Rows from block 6 of the text encoder of a small text-conditioned image diffusion model, named by matrix and row number. Rows with one number belong to one neuron. Each number is 128 + 32 x the weight over its row's rms, rounded and kept within 0 to 255. All counts start at 0. Numbers have three digits each.
Before each neuron's rows are labels from the 100 texts, of 14976, where the neuron reaches its largest size: "tokens" is the input token at the peak. Only what is clearly more common there than usual is listed. The data: photos with spoken descriptions (Open Images, Localized Narratives).
# gate: MLP gate (text_encoder.blocks.6.mlp.gate.weight, 512x128), inputs 0-63
# fc1: MLP up (text_encoder.blocks.6.mlp.fc1.weight, 512x128), inputs 0-63
# fc2: MLP down (text_encoder.blocks.6.mlp.fc2.weight, 128x512, transposed), outputs 0-63

tokens: "trees"; ","; "sky"
gate.413:117121144165150118144149120112124152152180158139169195125060153136149156168151155156125134148141149209158116123131154141117137206140173127148132153145169144191160134106115045128151140156118172
fc1.413:154139161165188162139130131169135101213142132196104175077088130158157185164087119117155130165159098171116175161145078168108102176136126154090139157099183103106185160101154071136180155171169146
fc2.413:157106074136081084113165088104134125105098090127164125092090133114095109080153107130109103104118080093105115107089062148083212106125116108117096115086121134117106089082088099114102117103084074

tokens: "see"; "a"; "poles"
gate.349:112105073148116143069163163170163161128149122098132151127117147126109112084085055135095082141109172129177165147154129150095135139136079161141122125142155155090148139140161127161149159108126121
fc1.349:147153184108134100184087094064093089123106133146116104133143110128142136158160198122156171121142093121086080099119128093158123114119173097120134135113099100167092110127095135092112096150125141
fc2.349:076134170070113144074090100136165061115104120080091074110121087107136079165084134076125131111093132139077080143124154089151118136084113123071127090134078059106090119150136156095124069125113146

tokens: "see"; "wall"
gate.358:126150085085130116119081111129144150138121216116129128119160185131110130076116096100155087151152137095162138096178158135112094106163114097133068158122172136111148094123129158149122097135126188
fc1.358:121121175158121132171165111119121073100098056132115135144110063160155114178156179177110167097125077148096115148071100113142166150092135137120190106143082105125106150134121113125140152126123092
fc2.358:146078070142109130144132127072171105093064109144099088071120122085125114147127095100137126068118113136106130118122144114131129118130119083075093073176099127144101109054068094077114127102127175

tokens: "see"; "is"; "here"
gate.196:168132161151094135103163124142126121133141158196166181160096108182165123117178118166102105104112184165102154117093134130195160167136132111159140116167157165154153093101088090073107138084144067
fc1.196:174176145123171179123132126155120151182123172191117117078142145099114171122121102042118098166156092118120156141136039144158110111158145140070125155097112148092134148038126141118132083143141119
fc2.196:157095103155144071126148145128159151138142123153161136135107154130143158057154112159109117134140096110145155115091033155067139103143156104169097159081159156130184118167116092133132152128130066

tokens: "wall"; "a"; "plate"
gate.181:113123155056136102111122114099132130121159082069130075096171106078146149158098119091079158140119111078114103057117141082112119077107104131116120149083096140087078152121101175171094086159103131
fc1.181:154145150145141165161204135122158168130131105138187163109082125110106122162174157167102102128102157181092114079077105062182126180142134110126177101152095135175103143106178074161147097118103117
fc2.181:103148121096163114157143148141152168112201147096186129158144078138190111108138191132101129160085103155100113141122092139116114168113144145145140129146149133118160184209156143158162120177169131

tokens: "wall"; "grass"; "boat"
gate.252:115161109075159126118096130141151158168115222104150144106112200103095166086148107125174070173169147143172143123158131112115117140185125107104091154151137132133153084125139112131143138126131159
fc1.252:155109125162092129156128125119099088093136074186126102150147033149149098161076151123080164099110104114114095138097140148140140118088161131135178104136109130137095183126109138119111121130127112
fc2.252:118139110132121163075103131118174069118081135136085084117132124099139156182098082090159116112126143153099146178158202108178072123141160121085107086159099100196133138082087133073138102133146174

tokens: "the"; "holding"; "man"; "wearing"
gate.157:154116139142100107123093127087152136099154154151169138127120169143128112140155144124117144105138188156144124131136175132130098152148178090134131095151115147190077125148083106058107131095132156
fc1.157:082132109113143135124111127154097102155122079119070096119138087095110133147067098080136124143112081102108129118132100145128168101108075152118110147083134126064147146099168148161146103144138075
fc2.157:077135177073121166103085132147160089113154150075106101154148083138174091154089145103110134145085150166105093146155161094164128137082125144102160114148101097112091142174181149151171085159152174

tokens: "the"; "holding"
gate.180:101149115088092148185139120108182142116118121106121136155107164101115113054106154079165102118146168157097131106144093162129115146134114089137163098094098140113114097102139105120159039114108066
fc1.180:170130163124160099080074140141056118166141130151128120084136103159137152185151091144096149160105102108136142172145179127155147115117157151113095161146175090127120164137130138136099188133175188
fc2.180:092073138118122130123105116094189071107138105116086094052095119113101100151126081114128162080118108131114139088106130112136168097095101057090102074148109145125075053117108119092107083096068155

tokens: "this"; "can"; ","
gate.391:162170172154182143125146171156066083182118108171100126080134094156132176167131132137135149179158103124094145174142115158141118126091109161086193174092152091106176166101160137132143178166195086
fc1.391:158169177147202143123167154157073086172126097158125121080144080160167183166154130136136156183175096108090139151128109142144100114094096143085186182087131117102176184113151147158137186177176101
fc2.391:147146157148147145142146151146000144151149146160146145151155141154152147151147160145148148148148148151150151152144150145144113156153155153150141145151144148147154145155152151151152154148152145

tokens: "are"; "picture"; "some"
gate.44:092158156120110119166115114098185160094137175109166119160130192057117110062107156104135102100165129140175108119160119091121084132158166074144145106142100151188098127111124124075125046115075172
fc1.44:168133115107167145089135152165089115142132065090130107091148078160157149204129089118126134166140095098129136156135097133138162103092112168123140150096144133075127153154156152180135174132167139
fc2.44:085122147076133155098077126125151077132114123082057067120149084127131110165076115066138134096097147136092105125139183077150132136096125122079130054159075083129087099102105124126139078140101153

tokens: "see"; "i"; "here"; "sky"
gate.244:185178182154112160147136131141133135163169152174175182125087150157182154141148142131112065106152145175135146149112123160140147175151159118111131097162179159143143099116091085092137139087156131
fc1.244:105094114106123111128136082127106118117129138118122088130190109133132133094106122092111075133110120076114120088087132154137144071146142081126042147095155161105126058102081181089091066143094126
fc2.244:124160122113153125155151138156127145147175174125171146183141113171179125106145150135130129194103160144108115153144085146109107160118135188136161155119154128133177173170155140176189137176157123

tokens: "grass"; "boat"; "<end>"
gate.450:107096122097109129150171108124177123072091115076120152181102105123131079074129157152093116117082148158109092115054102082134152161103117082169150117136098160146122105134123099141136102128082057
fc1.450:149154121138148116119092133134090138171160154173143100078158156135122166169137113109147144135169081093152163144198155174136105090155144175099095141113165091108139163131130165118115143127177206
fc2.450:153100088179122087129163093100174148117101106159146139079072154089102138101167107151115100094158089098141141105083094161095126097166099087136090139107137161110127106110107116078092160105088092

tokens: "a"
gate.451:114132156066113119109131093120102134131114149098105081136174113158140126109149132065178167120105091089135121080089107164103133078167137108141036158089136117099116124121110177115107108150128095
fc1.451:226198148164135139127143114155136158136068152180143183166082125162134121109185137100164140122149129187144146144091060100168142189179159133172132110184107122189136154132128070088114146102172082
fc2.451:128147129112174114153139171170137153133155168134188132167140114136191134117130154148123149175108150156115111181146067137099127170110153171140144143149137128122172174194143135149200131160183125

tokens: "<end>"
gate.60:088161174109139104084148122096150108127064174119145113119184139202141142101170090101138112125169095083125162086111128134164052088144088081110178152115125117108141123075115183153133118127138096
fc1.60:144109120115110136172085129146124081115113067104061145173101108095091092127083150156120099115083105151117074157155110102097209155109125146141065112148107101136098108137146109112137155121102124
fc2.60:148089085128107127092144116089183103082088088115102084072153131095123101136126110096093080050118082152128126061085135125134124130129114056070090065184103094126088091091079125121102116151082192

tokens: "trees"; "we"; "grass"; ","
gate.22:137121155169157127158137139124109139158159150163147189122069126153172161160146164161131152150151148204153128150148162165114144202124172133135143154135189157178157152134134051128160155153137160
fc1.22:157143159159180163147128144164123111200146134190123187091077120154173185160107130123160140163172113185121168166159108174116115188129129150098149155110193128121178169116157057145181154170161145
fc2.22:150101079130085080115154086105140123110102086129152114096094137115098112090147113133116112101123080095109119107084056139083196103124122100115084112097110130120107084086085101111100120092081094

tokens: "see"; "i"; "here"
gate.162:086136202131159144167144126116176082164123074124130170097084115099142165136116160209093098150132082162093109124131098087142112165085094123057168133144124120117167123127142084187138164134129155
fc1.162:055083146111138095134154132107158081114115065110091092116172111079117140136066141172061158137105095081082095127143119091123113084066074119117130154076119118104124120124137170168077114164091159
fc2.162:136157112129124119174165132160133159121192143130184146180140132163163146102163180156139138173128134148134136167136088156105114165127162186147154168136159146155181166135151163172189147148164113

tokens: "."; "is"; "white"
gate.251:074088075153092113093113136144116105087100144145096071127205110107095084108099106158085128085053105061100101146103137111119159069103110129109115083125086104140117112118136194060102108082072080
fc1.251:098106069128084097085084145145122121076101156136099068133206115110099076101090097130088130081063121056108094141119145121115165060110124123111123076143075110150103111112133200063099106072085090
fc2.251:128127097124100108125130117107034143122124118131119130128100108118111128101124113128114110147110126101119117129119101131109255121116102133122126138103138127122140145091132109119113121113129097

tokens: "trees"; ","; "sky"; "grass"
gate.447:125123144174150121149140122114119148156178155154158194126064137146157156161150156160124137148146153208157123132137156157119138203132182132140131153139180154188159145119123047130150144156127172
fc1.447:155144159165186166143127134168128106209145136193109180084085121162162188161094123119157136166163103177117173162148090172115106181133128150090140158102190111111186165105152067138176156171167143
fc2.447:150102076133084081111160089104135121107099088127157119093094136110097107085150105128110109100117082097106115105086059145085204103122120106113089110090115131116104086086088096111098118099084080

tokens: "is"; "."
gate.93:105108137119119109158177090104153107088097109110148168182081095172147077134185180147104114108095163177101116105095161096158164177099155063198096128135160145147078084151095079108138125140099107
fc1.93:172150107144141124121093155145093152141177163177140081062190141081128148135102099071127153141158119070134124148152114118150091074158120191080168132105083138120122213122117185137097088113139139
fc2.93:157088118177129083139162142085154155110103134155170171099105153107099144095172100193100098131148088114132140095098093172093125084163156110164118181105154172092160142141153102096090171095153092

tokens: "is"; "here"; "sky"; "i"
gate.225:188154155179118149159125135132144128128123158217166165132095151129198135126159131133178102080162136172144171131101148146144120170167187091123152079178163176159112124147096084078152114086132122
fc1.225:072083102078137128129144092126098089124108132198119088132174056170126137117108115138136088133106123084099117101115191166150140083111109072153099153100180120098129106150134171104133098163095077
fc2.225:107159127102150119134138154140144134118154161091176124146142081128155100120145165138125141192083148154085100179149099141129142167097123178125159134132133129128155189176139133144176113162191135

tokens: "a"; "person"; "see"; "wall"
gate.109:103126090111118096081077150144172142152098191099126128101126206087074134079126087132152090143115140121145138135181148124095119132185119098118051123140143090125130105099154125112148133105125146
fc1.109:125129150165129131156153131114107110114129050107094115136140055177170138212117166125082189125125124120106100122078126169137133124075178137138196132109129135147127164139142138162123143147166051
fc2.109:091162145087115168128084114150164050139118148093076080134150079122157124177086104083132132110102178159095100160169184080177117137092121153089155086136092079131100159119128149095137084150134140

tokens: "wall"; "see"
gate.46:123166125059096103104117139134159162139126208120101140155126184130117112062112074082129065134128160130166182137171159124114096132168100110148068124139194148115161089099148127160148120116118161
fc1.46:121105130166150142167150115120108094114117046103142122116130059159153145179135191181117174128147079125098076119094103127137156126083161138107183128122073110149100165170106134120128146140140111
fc2.46:141092095130132142105128148087173086125072133134089061079132124084097079161128113093158154075117124135088120129120156111141101126130129102062109057164065113144078090090109109106075135127099149

tokens: "a"; "plate"
gate.465:106126152074124123087157086123111125118098152141117090142182083185140128086170113082147159124101129085109119073085121144131142082142106096154078159088128121094148093084109176100099086150102060
fc1.465:221200161160127167121144125161135174152111163203140183141087141137142135114160113105160121124149175180147160165108074124160127179185173140148123102163121157165136153098130076084129135096177096
fc2.465:129155133116159121156135162177129147136160168132170130186149112153184129109127158139133146187101158144109115173153081134104118171102143168147156148128141135131180172178143146160190131166174119

tokens: "wall"; "table"
gate.295:100143157078118107093078132124184145146115180079161149142109182159130124068186108075139091110153129158144153118126119109120092153155139084122138109147111126131137124109106103127134156090130134
fc1.295:131140135131119147147133115118066122153142046108106088129154080115113143209100138117136147163097100105125074146156142134125168098122127148132077143122164156117102135134151152143112119138134137
fc2.295:124102124094126157097107127133146091097093120099074061093161096097128115180091127068123108095099140166102118130148176089162117136108145083075118072208081075156096096111071116097137093152100199

tokens: "."; "is"
gate.108:161137105179111127134125121139133176108170210166158136119138163129139118143172105093106097115121168129199162162132144105140083135208146156135121116137141164133111121148116137077130094106125179
fc1.108:141161137045142132165079121089118104146110091091122092107157118077106155117106155091146141131171055093104107097142075115117141089114124114093138118115089079111091134118137160169111094143146135
fc2.108:077161166101094175107073115157137071154132138106082101153162098145150113155084167083168160137100171149100099150160176079164151164093118171099152112122094078138125132126161159157153084147142110

tokens: "see"; "wall"
gate.471:098141140055151123096080133117134150165122233099132112106154179138131153054130106100164095168155165112146111089172160148091093105159112107126102178114185153124154104118117145164143096155099146
fc1.471:122116130154096126166123104125122086107119017123113133151116043147131112162083141172101149093116070131108126157101117122143190146077139146109151096125084088101090164129111122099135156116139119
fc2.471:151068083143113117091130132065191088102074114148100092069131114087104152139115080109108108072119122127109130107116147130133101112144150062079092082169104122148121135066093087085112115109136165

tokens: "a"; "wall"; "object"; "top"
gate.40:134160135148176127110039136146161108175108152145173162084126173103079171082125103154156043148169128138159130138172130101120103152175143092069167140132140139158154114080130121060146134135161160
fc1.40:116133122081096136172148110094124151096164073077135073151164102112155123156147147117112152108120071096163137114108095131100151093126177122131104120113122128110055149179140163205132093131111149
fc2.40:102146156090123166092086142121131068133098135109066070101168096122129125180069103087118139109105149149084098147163191074165118142096141118072142080180086094136092138109118110117143082138143189

tokens: "grass"; "wall"
gate.224:120148103123148101102142125128120141169126191138152113080142176132116163121138095103159099162137125111189169099172145134142091104171116094131062149103208127080128136130144145133129127143174178
fc1.224:126116142104111145154103125120133095103106058110085143173109056151152102142105153124086141113122101155064075152093108114139162153075148149118180116136054120169130132118100107130132118118102082
fc2.224:107078058112137117148118089076210143103098091080076099082087097081125111156123102094082089067093105090121117075115133102119129102098059094092112048135112124125110101066039105087137125138078101

tokens: "."; "is"
gate.337:155131113166121107128152112128124192091161191177154139137135157140146108148164114105099109130106165130195146161124147089157078139202149149160118142144138151144122116148108135092130097127105179
fc1.337:127151134065149140154094110100134091152099099085120110100143107095103153105107151100138130133163046096089106101134063114113146097101102107080135115106102073108105129101138151162115107141150122
fc2.337:070162158091096167101065111158155077148120130095080096150151093122151094147080158081165155145094161141094091155151165075155147162085097168099151114109087076121122136132156154135148084134137102

tokens: "."; "is"
gate.377:056109124121146145085155083161137096166099154100134135090128147125072161092136076105141085154104112108097155093112127112144163111149065130086073144103152092062191081071146133111158129138131125
fc1.377:183134127131109111167100170099119161086164108140124120166127108143191089170107177138109170098157138148170092164168132140105092142103197118161169111152100172190070167183115122151098140114127143
fc2.377:099170161090152167096081120164156112135089150090077086125133100087151093156101129086141148136079159151088106158161170077154096150084090162073151085155090093116080153159159149093134099138145136

tokens: "see"; "i"
gate.23:067139148132117093145104091095171147123109201137137154174121171116086126044118150129143096133120178143154119091148130098149088143161135112147127136141124116157127107104115123059111092128089131
fc1.23:158121110124139137099147163139098096142149046120115116115131069184166146169135121178129140131121098113128134158117130174140170115089130139101146131130150137111136125153126132188142194132156138
fc2.23:098120153085136157106083142098144064143091125097060083107139088114117133166071102070118145123099153120091092115146183076163132136089118116093123066165082083114078123096114133124116079147103156

tokens: "and"; "i"
gate.462:141189147117125120149055099100149157135139230143149129153130187095105132079147133066144081117156138136188107093150110089135092137195150116115136123123119128145115109114120128080103075126116160
fc1.462:124138130095151112117130111117128099139150036079135107104147066136131149160106111146088115140145055092120141123133108106137139101096117155077152138122110086085100134142131154162120145137141164
fc2.462:079112184095108174110074146085135057137130124113050106135149097156115115187064127080127137143113172129108113108164203075159136124101133126112127084154099105137102123101123114169158086136116154

tokens: "the"; "."; "in"
gate.237:087108118133116152170191110106169111131132134144127132142088170109135097110175144148148128122102178183091097134084122138166141171148141108161163128091083194153120119123092081102135053120103071
fc1.237:182141149129154135056067161193087138181164115138122126081152101129111178172087082122144107153142104098165174151180150168098124106132102147085101126169168090092152172140164156148138199121161193
fc2.237:146088113163137083128165132105162119115141122157157151077092162152101132101180094161094122079157090093160163074088094172089132073146129074149112120130168185123117097153128077110119137106103106

tokens: "the"; "there"; "on"
gate.276:119149121064174125117104120129155148156102174085145178087102183134098160091145090122157069185164149155145143103146105085104115160144126120087099173110146120125155071116131102145132128160125156
fc1.276:130125130153074116149141132107099116098149092149123087159153068134155115142089164127091180081119100100124093159127155152150145096120164152138161081172117138117082156143121154133106117096122141
fc2.276:125096100111142153108116167110152087102096145135090088123117089100138144181104093093152135105106165160088133174163175109173082145124160108089122079186096115181125150072091116067161102117149192

tokens: "the"; "in"; "of"
gate.158:106135132110122118189159079105165104083109147150084173174071149140107059064163181129091110123094159189109111098069137110189153188122124071187119133121118119160127087116120069123138094142069098
fc1.158:162132138172156131061098153156113156165168102135143120065173117122133187171087066131147135143155105072173163156176100136098094085142117198058141124122129115078131168119144180130107172111175177
fc2.158:148106095164132082146164139081159156096139124158162161081096154127102133088163093157103102099152088086138147078086078170087122087153132090167111128100152174105145120133133068126098160104128078

tokens: "black"; "which"; "item"
gate.240:135132115079117122136051165107123143118148151114118078108189152071076132064130150095092124120120148085168088146121096095115143083143120096073114116126076110162080111091085183095064094106105155
fc1.240:120116089210098126092083128136130128095139198180102097128191131146107096123129090104057105101066117070140131178093089130130128092156080145131121101122080102114132129118082180062124125093138088
fc2.240:102152119079056152088076064134097090127113093106065100134111091128143104146078143102118126122100126121106096125126162081141255132089064149073128105126103078113099116082096150130113061123090151

tokens: "<end>"; "grass"
gate.107:091100109101094140168130127134181078084075069082101136176107110095112081081121150149111100101104120145087105117106117101122159147099113109161130097137097136130109091144142110132136092115073087
fc1.107:154149153157145100084131116112088181148181186164167112091158158154127153175171100099149153152154128101165145131154155134130093096177136154111115160119173121126142168124093159136096153138181154
fc2.107:149105081158124084098162089109186129114082109150147132067094149082116115104169100150109092076140095103125124095080084158095129102156106083125093116105125150105118115110112121064082135115100106

tokens: "a"; "wall"
gate.319:160127075105111128095112134168177165119105165098113145148107184073081093067088083100131068132084169138160127127153123123099107139192098122168065122150171111124149103089148115167165147118155102
fc1.319:084134178134138112153159126089090087135132084139127113115148063192189151194155178163112187136170083115104128127103125126153147115059156135100192134100083141126109146190111143114102122138104163
fc2.319:106129126126112153089099121126175077137090130112069062088164096103144103154110144082185188084114110178082104150124163087167127160112141111069112082155081094171101090100093156100117093117117150

tokens: "and"; "wall"
gate.139:086187194126123125156072095120180143144115167124155135130124182065097130057105126106137060114159144141145134128176123092121091133164128094114146112130136106146151129080125123066154046117093133
fc1.139:151119100097141139120143134119098153124149054077159102104151079162175140209141133130143134140121093098155110136117104128117158097110164149117134137119122178111085136165121150182104135130153160
fc2.139:096128153081137160096081148124134076134105140091058065110155095115113121173078118066141145100102158138080103132145188075159118137100140130078131058162067084136078117109130113136119089143123148

tokens: "wall"; "."; "is"; "him"
gate.248:154144089129123136076119148139123206169161189127157106126154181087105134084089065094183085157120152106172162152174154143076092099174097139164072155143193127110121114135160153152134135139127163
fc1.248:091099161137136123158144086109132048120070062117101140156100040137181123157127161164097151101154075150095096106102121106192158154086165098099189109141071139169147130112112097092147119121109075
fc2.248:096092111102099118164143080069201130090115102102122116107099093089194100108142144103081103073081069102109126093097084140120167098109147089077129096081168112112127150150098142095116140178103106

tokens: "this"; "."
gate.390:105104080138131117069171092160159144127066145172134141116141131168104125091153092147106104123106135111134162098040106073136071121149082116122099130122155123111171105142111145077170114106105106
fc1.390:087093121174131121071173118143161111121118139095170136140117129155145124091190102207133090136105140130135142106126165097149091135130083140136097145145126136072141114182120123133151148131113146
fc2.390:153126090148143090188181134102139190093185127136193162131115128177118179076172135169122124154139093105143168137108061172101120125154180121174126151105174163149191114114104122202141171142118081

tokens: "are"; "i"
gate.422:092164169116098106151113118117177160117101215125131119149125199079103101040106147115130098106129157145130123118168149092134088139147140104149143096127135128173129133112123116076156085110083136
fc1.422:144106098122158149099152106114092112136176044085136125089126071159156144217102101123128123144130111107146105145103100128114158112086140137127117158099137155087110130154127145166088141145135146
fc2.422:100128142079144155091085152139142068138097141091055058114143086106113117171077123073147157100095146134089099142143179080163120143096129112080125062165068092139079108110135123121118085129115149

tokens: "a"
gate.210:063089122108135125097141115119132095127091108126099102098167085136137141134107096164104143140093086075099114099083119119117106091086069106120090151056149120075143116141139168134123114156099107
fc1.210:105145152169136137134173142118183108126155115108203162137084133093193127128163147217131123131145119166118127108189127074185102171102106135107189115155099152117114153155174087158131127102105148
fc2.210:109157141113148125157133159152140175097160155098186142160143097148147122090126149142110139187082133134119098159147084136113123153101106180152172146126143140097150185158160130166176130168178113

tokens: "."; "white"; "which"; "is"
gate.277:074093076142100113091116135143118099089094141146094063122207109107096087109100106151087123091059103059104099142111136113120160060099107132107117088117078103134116112114144195062096106086076082
fc1.277:096106072127088101082091137147123117077098148142097063129211111111098080097088093125086129081067119052109098138119139117117162061107119126112122079138073107144108114105134201061098105070086090
fc2.277:125129103123106111123124111107035130115116107130113132118095106117111123111123104123109112134105121103120118124116103125103255109108095123118122125109134119124127142096121110119115118113124102

tokens: "trees"; "we"; "sky"; "grass"
gate.17:141121157171155127161139135123106136156157150162146193122068126156168160159147164164133151152150144205153128151147160167118146201124176134134143157136192156179156152132134047125157156155131165
fc1.17:100114100092078096106123109093130147053110118069133062165182135101082072100149125127097115093085143063128092092101148082141141064124126107156110098146059126134080090139104201117077100088095112
fc2.17:106155173126171174143102170151119134147160171126106149162162116144157144162111146126140143158133174155147138147171196117170059151133136159143175147155152128138153174171172150148162137163178160

tokens: "this"; "can"
gate.51:164169170150183154124147182165072085180114102167100122081140096152136176166131125130135146174163110117086140171149107154142117126091109162085188171094148087108171162103169141138150182161196094
fc1.51:097087081115058107138098093098182168081124163100132137177111168100100073091111130124117101074081158147169116098115146110113155144170155102173071077169127144153084075145102109098120071081076154
fc2.51:108105099111109105120112106106255113105110108099114114107105114108102109099114100117105105115108104104104108105107097112104139104108106106113112116097111110111107114104104098110105107110113103

tokens: "and"; "i"
gate.18:069167188135112094156105082094182129128104186112150120152124169062092129074109141122119085119127162141153108113160148085119088140174137083132140125136140116172134127086119126067134059111077121
fc1.18:153106091098149141091138151141092146135169045086145118084138091168169137201119103139146132143132097111133124147118103138111163106092143158112135140104122171097113142173136137181104160131155162
fc2.18:093126143085134151092082141118145078137098130091056067102143091112111117167077108054143153090099149131091102127132178075152121136099127128072121053153067083127075097113113114127116089133105144

tokens: "and"; "i"
gate.245:087098083144141149091184103182146082144085092099119138079124097126087150143104068160099115142093089111102173128116128136145156122112064143067114124112131149061163128051143133097141130129141100
fc1.245:175162177118119101159077135073110187114153163143145135183129162129154108090168177112148122119154173143169083124144121113117101134149192120193160132147132106185078118193092126145115114125117153
fc2.245:080131148081126151090079113126168071130115149086079060137132069112144098151080144067126143147095152141088076141145156078155104145089108156086146092153066067113091145120158132122144068137155147

tokens: "is"; "."
gate.165:108127137138114095104108093113138140141117197160129179165094165163097111097145105145127067127094211157162143130125180118154138157156111123156113134165193124146157063131098100089138124119101137
fc1.165:129111104108108126180158144093123084110131066123102127134105059163167116145116205182123189108134081151084100126097118144156170149057128135131148113117100110132121156167124104166113159136139100
fc2.165:094123157080128168115083134122135061137097136093068074115168096113102108176078124073124148118093163149086088126152183075161138139086127120072135086167075083125081128097122128131122085141124162

tokens: "is"; "."
gate.437:151139144117137095072109153126095183151156155118127093123153142155120141147144075134166140152109152101216135162174194118118128096133128154165108161139175133099114121187128155137113175131120199
fc1.437:095124133118127165215123125134151050114083066116120157135104092093158126124108187093149115094140085160057119077112096127153134162110143105092173097151102119132149139101126092133148088137113063
fc2.437:091065108056139120133127125098182111102127130060137117101140069102149113116120121117055088066063147112110085096119103131112122110080151139113146047102136132117085153132137079101124110180148122

tokens: "<end>"
gate.429:153115111139070121197141165087102126097136160126102071106162136182143104154144206151122181071117174106143131136147168191125122096125135118139133071126112179112056162178154154149117115093110120
fc1.429:104138146116189146079121094174157092164106101140126184142091114080096164106073072123110084191143103148117126107111079103125135165120114164102116191137143076141202091061128104105139142161135128
fc2.429:106175151137155168150107101184158114176105153141092089126155128089139097183127180093147161143132159148071101149164174088169043146127118192100148104162103084129091140126123181105109120188130132

tokens: "and"; "white"; "plate"
gate.79:070073092108104118092154135131112115108115148080104084106177069124159135122083065160061155111097100076133106125116126153128116080095084131144110137077127148069135142151135179115089113125122094
fc1.79:172182178132154127137089106099141139148105150166147187161074160157122125102176153139182084138184118172139129146151106087137146175131163128093156121184148087174118078139121080138183155126117181
fc2.79:077114125123165127124102169115157137139122169101139114135096092096107089116102113125061105163090143149066073104145133113109102105116153140146159159135094120046133190213225093126103095093218147

tokens: "this"; "can"
gate.145:164171170141180152121140179162076087178117103166100125078136092153132175166125129129137148175165103119090139181141108157146123125089103169081189170095152088111179160091162139147149182159192099
fc1.145:094086079114058107138093093100180168081124166102129139177112173101101073085108129122118103075084157147167124096125154115115152142165151104176071079169128144149079077151101110096118073081080151
fc2.145:108104100110106104119118104108255116110113107103118112111105113110107108096113103114111109117110107106104110103108097116103139108111108108111111116099105111110107111102108103112105107109110108

tokens: "."; "is"; "which"
gate.65:100154208121162128113106099106170121148116108103198133095136138101094150114150135122145097135194094127135138120136065075150086133160108103052187130103092124140135139091112129071116125120091141
fc1.65:168137075110109148138103150143095157129166117102097066129166121097129129176119124060133132131107094089165107133170126145079149081149178163156075124132130155115074161158160164185110092114160133
fc2.65:098134159085137165100091133149131080119126145087074068112165080131141124175083130082122127108095137170105109134156178083167121158095141101066147095196094087154104126135113139139154077166112196

tokens: "."; "is"
gate.42:160154159099104131149172102103105176104164153155184168171097141165173109093193156112125112110130161170178130139115148156185166163174173087162147113186157192166122118124075086122090123106107119
fc1.42:177172130126141165104123135152083157156121158189099099091165139137113140118127085034139133140143124100134146179148058173131141100179144135115115132099139153117120150047137156115118114116168091
fc2.42:161127083146147090171154139146144181151148138166177165146117172132141153074152139171146155142137096135157143151108031151076127127145142121170118175102150163137185128152103106147153165107143098