From a checkpoint of a small text-conditioned image diffusion model: adamw at rate 0.002.
Rows from block 8 of the denoiser of a small text-conditioned image diffusion model, named by matrix and row number. Each number is 128 + 32 x the weight over its row's rms, rounded and kept within 0 to 255. All counts start at 0. Numbers have three digits each.
After each channel's rows are labels from the 100 images, of 14976 (inputs lightly noised), where the channel reaches its highest value: "strongest on" is what is common among them. Only what is clearly more common there than usual is listed. The data: photos with spoken descriptions (Open Images, Localized Narratives).
# convs0: first 3x3 conv (model.decb.0.0.convs.0.weight, 128x256x3x3, each kernel summed), inputs 172-255

convs0.50:105102028110151127106140076126123109132103096109149175163112083047121088118085120184113151104115089094147178094062147141164163115132091118098069131082092146125129104133166112115172166149119159126081135115186165181022132096146161064141154076123125117137
strongest on: text has "sky"

convs0.122:155162102137161143131116084138108110139145108154105135198087141181128123138136131152127109181145193146080163128153143129182163157144148090134166138104176144110157117144178149157112120115146103179096156114126158173194087147100138132084179101161111112122
strongest on: text has "trees"; text has "grass"

convs0.69:156047088085143137134148113124100164118174128124167106151142113112118116075146131155103113054162107122172140126115160087121120112106125126131083119123134128137176129073173092094162104151082117118111159123133127136137123107133139077098137134128175123124
strongest on: text has "grass"

convs0.96:173138099123182190118110196119105188112164107086060163147172141175186172148172107162148179142114127149121101147157178085149129154135092195146165085106148119087195135105181130179171152146167175117160081074161107117115120121109116159021103095117156118147
strongest on: text has "sky"

convs0.106:166101067089098070134132111129116165108135108077173170136148188054118113129151129142126084033117095057188163074121198085146134117094098106104083141168095112146178103120138100092162189188092112101113163130141119132038113088122137086106130107098166127143
strongest on: text has "sky"; text has "trees"; text has "grass"

convs0.112:138179146163090097171144138145100139140126140135169166118109148138129124139094131117150140142170163100120148137145155079129174120136121140163097166188129134144154149130116117127114119135141130118153101134141137143129152114105124112107140187133170119148
strongest on: text has "trees"; text has "plants"; text has "grass"

convs0.30:091145184176126102134102134150130122144108156149136140157124144160138162122150169109166135218126143137147149131143129125125132116155131141130149113136140099138086118129134141159141127099131108175167117143137142131152199154149126132119147171116095147168
strongest on: text has "trees"

convs0.53:157214137130146112110116142101095127169156112168144168214139151114148175218125129175142148155093153122178150192169194046182151150186110055129094146156144171202122101174180105125136117141134063110110089107135146094119159156141141172109121121097186158138
strongest on: text has "road"

convs0.49:131115107100171115066121112136131143069170130124142124130169157101132112120123081112129128079107112122191106114122121136118113060143134157152125109120107125150142100094112090127182088106117152130028129143144092141114109125135151112112142129100111122062
strongest on: text has "sky"; text has "grass"

convs0.119:088119143099169143090109072097092056089090123134075121105097131115137112129126158112094113111128091128165106142110015159153129145140164129096178087122135126167133148159140141116147130107132151138014045144114128120120114135136133125178117134161081127103
strongest on: text has "white"; text has "black"

convs0.34:107154095130070118134135119110117163164132167167120129089092131087141155098107099087098127129147085107191151155136134157154091086118086088093130112108097114157141105128111121134111142116106097129142233143115157080108069091210152142162105104121138069119
strongest on: text has "grass"

convs0.63:133124066156176141133121103105141129180093058071123066111086149104124064091119058123112148062147134043161184112114157030147049130145116125038057143187105110121137177145130092084123138139110137086092085125121170137052125077133139122121117143143103112118
strongest on: text has "sky"

convs0.120:167137049150154091109157091126136155102119104173112174121062087198155160127148106131085139078134078178049129119113014089123124071144095121140121104035189132130210070100100084166129141000129095185112149133076088158108072152071168078097164059134142110138
strongest on: text has "grass"

convs0.97:135091112057218171061086069132093156049142114097128111149121084133156147129094150117140139078101112151191118131093080189195167110053157138107173109137144146126199089221132097130154099090052211134022087135112109105094089127136162098096164136129080157073
strongest on: text has "black"; text has "white"

convs0.51:145177097108109129132177143096155113102162107133094189100124088039159100185085154123112143070135135110160112101095132180080099122099109099115137123112076115117155122139156164159114096124079136122165143133091093106072105113110118031173146081128112114040
strongest on: text has "grass"

convs0.110:057194112119188115112131123050167119133094159081107123097142079107113117056077112062122092110102138102078102149107145211106093165140087068036111138066141106126111158135160184159202152063134088161130183156097204100132076180130116127153139077101098067124
strongest on: text has "plants"

convs0.24:093117126099100127112164119106099122130136162123140111097149124089126114111131119137138114109123115113144121143122109133114092112111136142104133113117097109113121121121122125134130132122132147096125087139133116102094121112116117124159077122124115116089
strongest on: text has "sky"; text has "plants"

convs0.121:147013088092136177079104055113109105139184111130117068148100062154102113000078097150114140150086082122113156127081122183165073104119149086105093092069146135139162091113138148124115119086125131092121116117111134165164117167133164155142160059120161153103
strongest on: text has "trees"

convs0.80:159053140089135076086143126195144147087149073102112164144111108130118149126136104146142089092121157098153132135105185085166139074122076195171030128118136151161178126061131004099169150144071140084095095100130073122132144120145156056032177152118166173105
strongest on: text has "sky"; text has "trees"; text has "grass"; text has "buildings"

convs0.71:148167086148124144120066148176154122157178139116105147183172153161103115126112159105161145188064085116104138152129195101193121161124154160101135133135179138135104127108136149109089153074148101146148095135155190127153140181124136169144096136164161133141
strongest on: text has "sky"; text has "trees"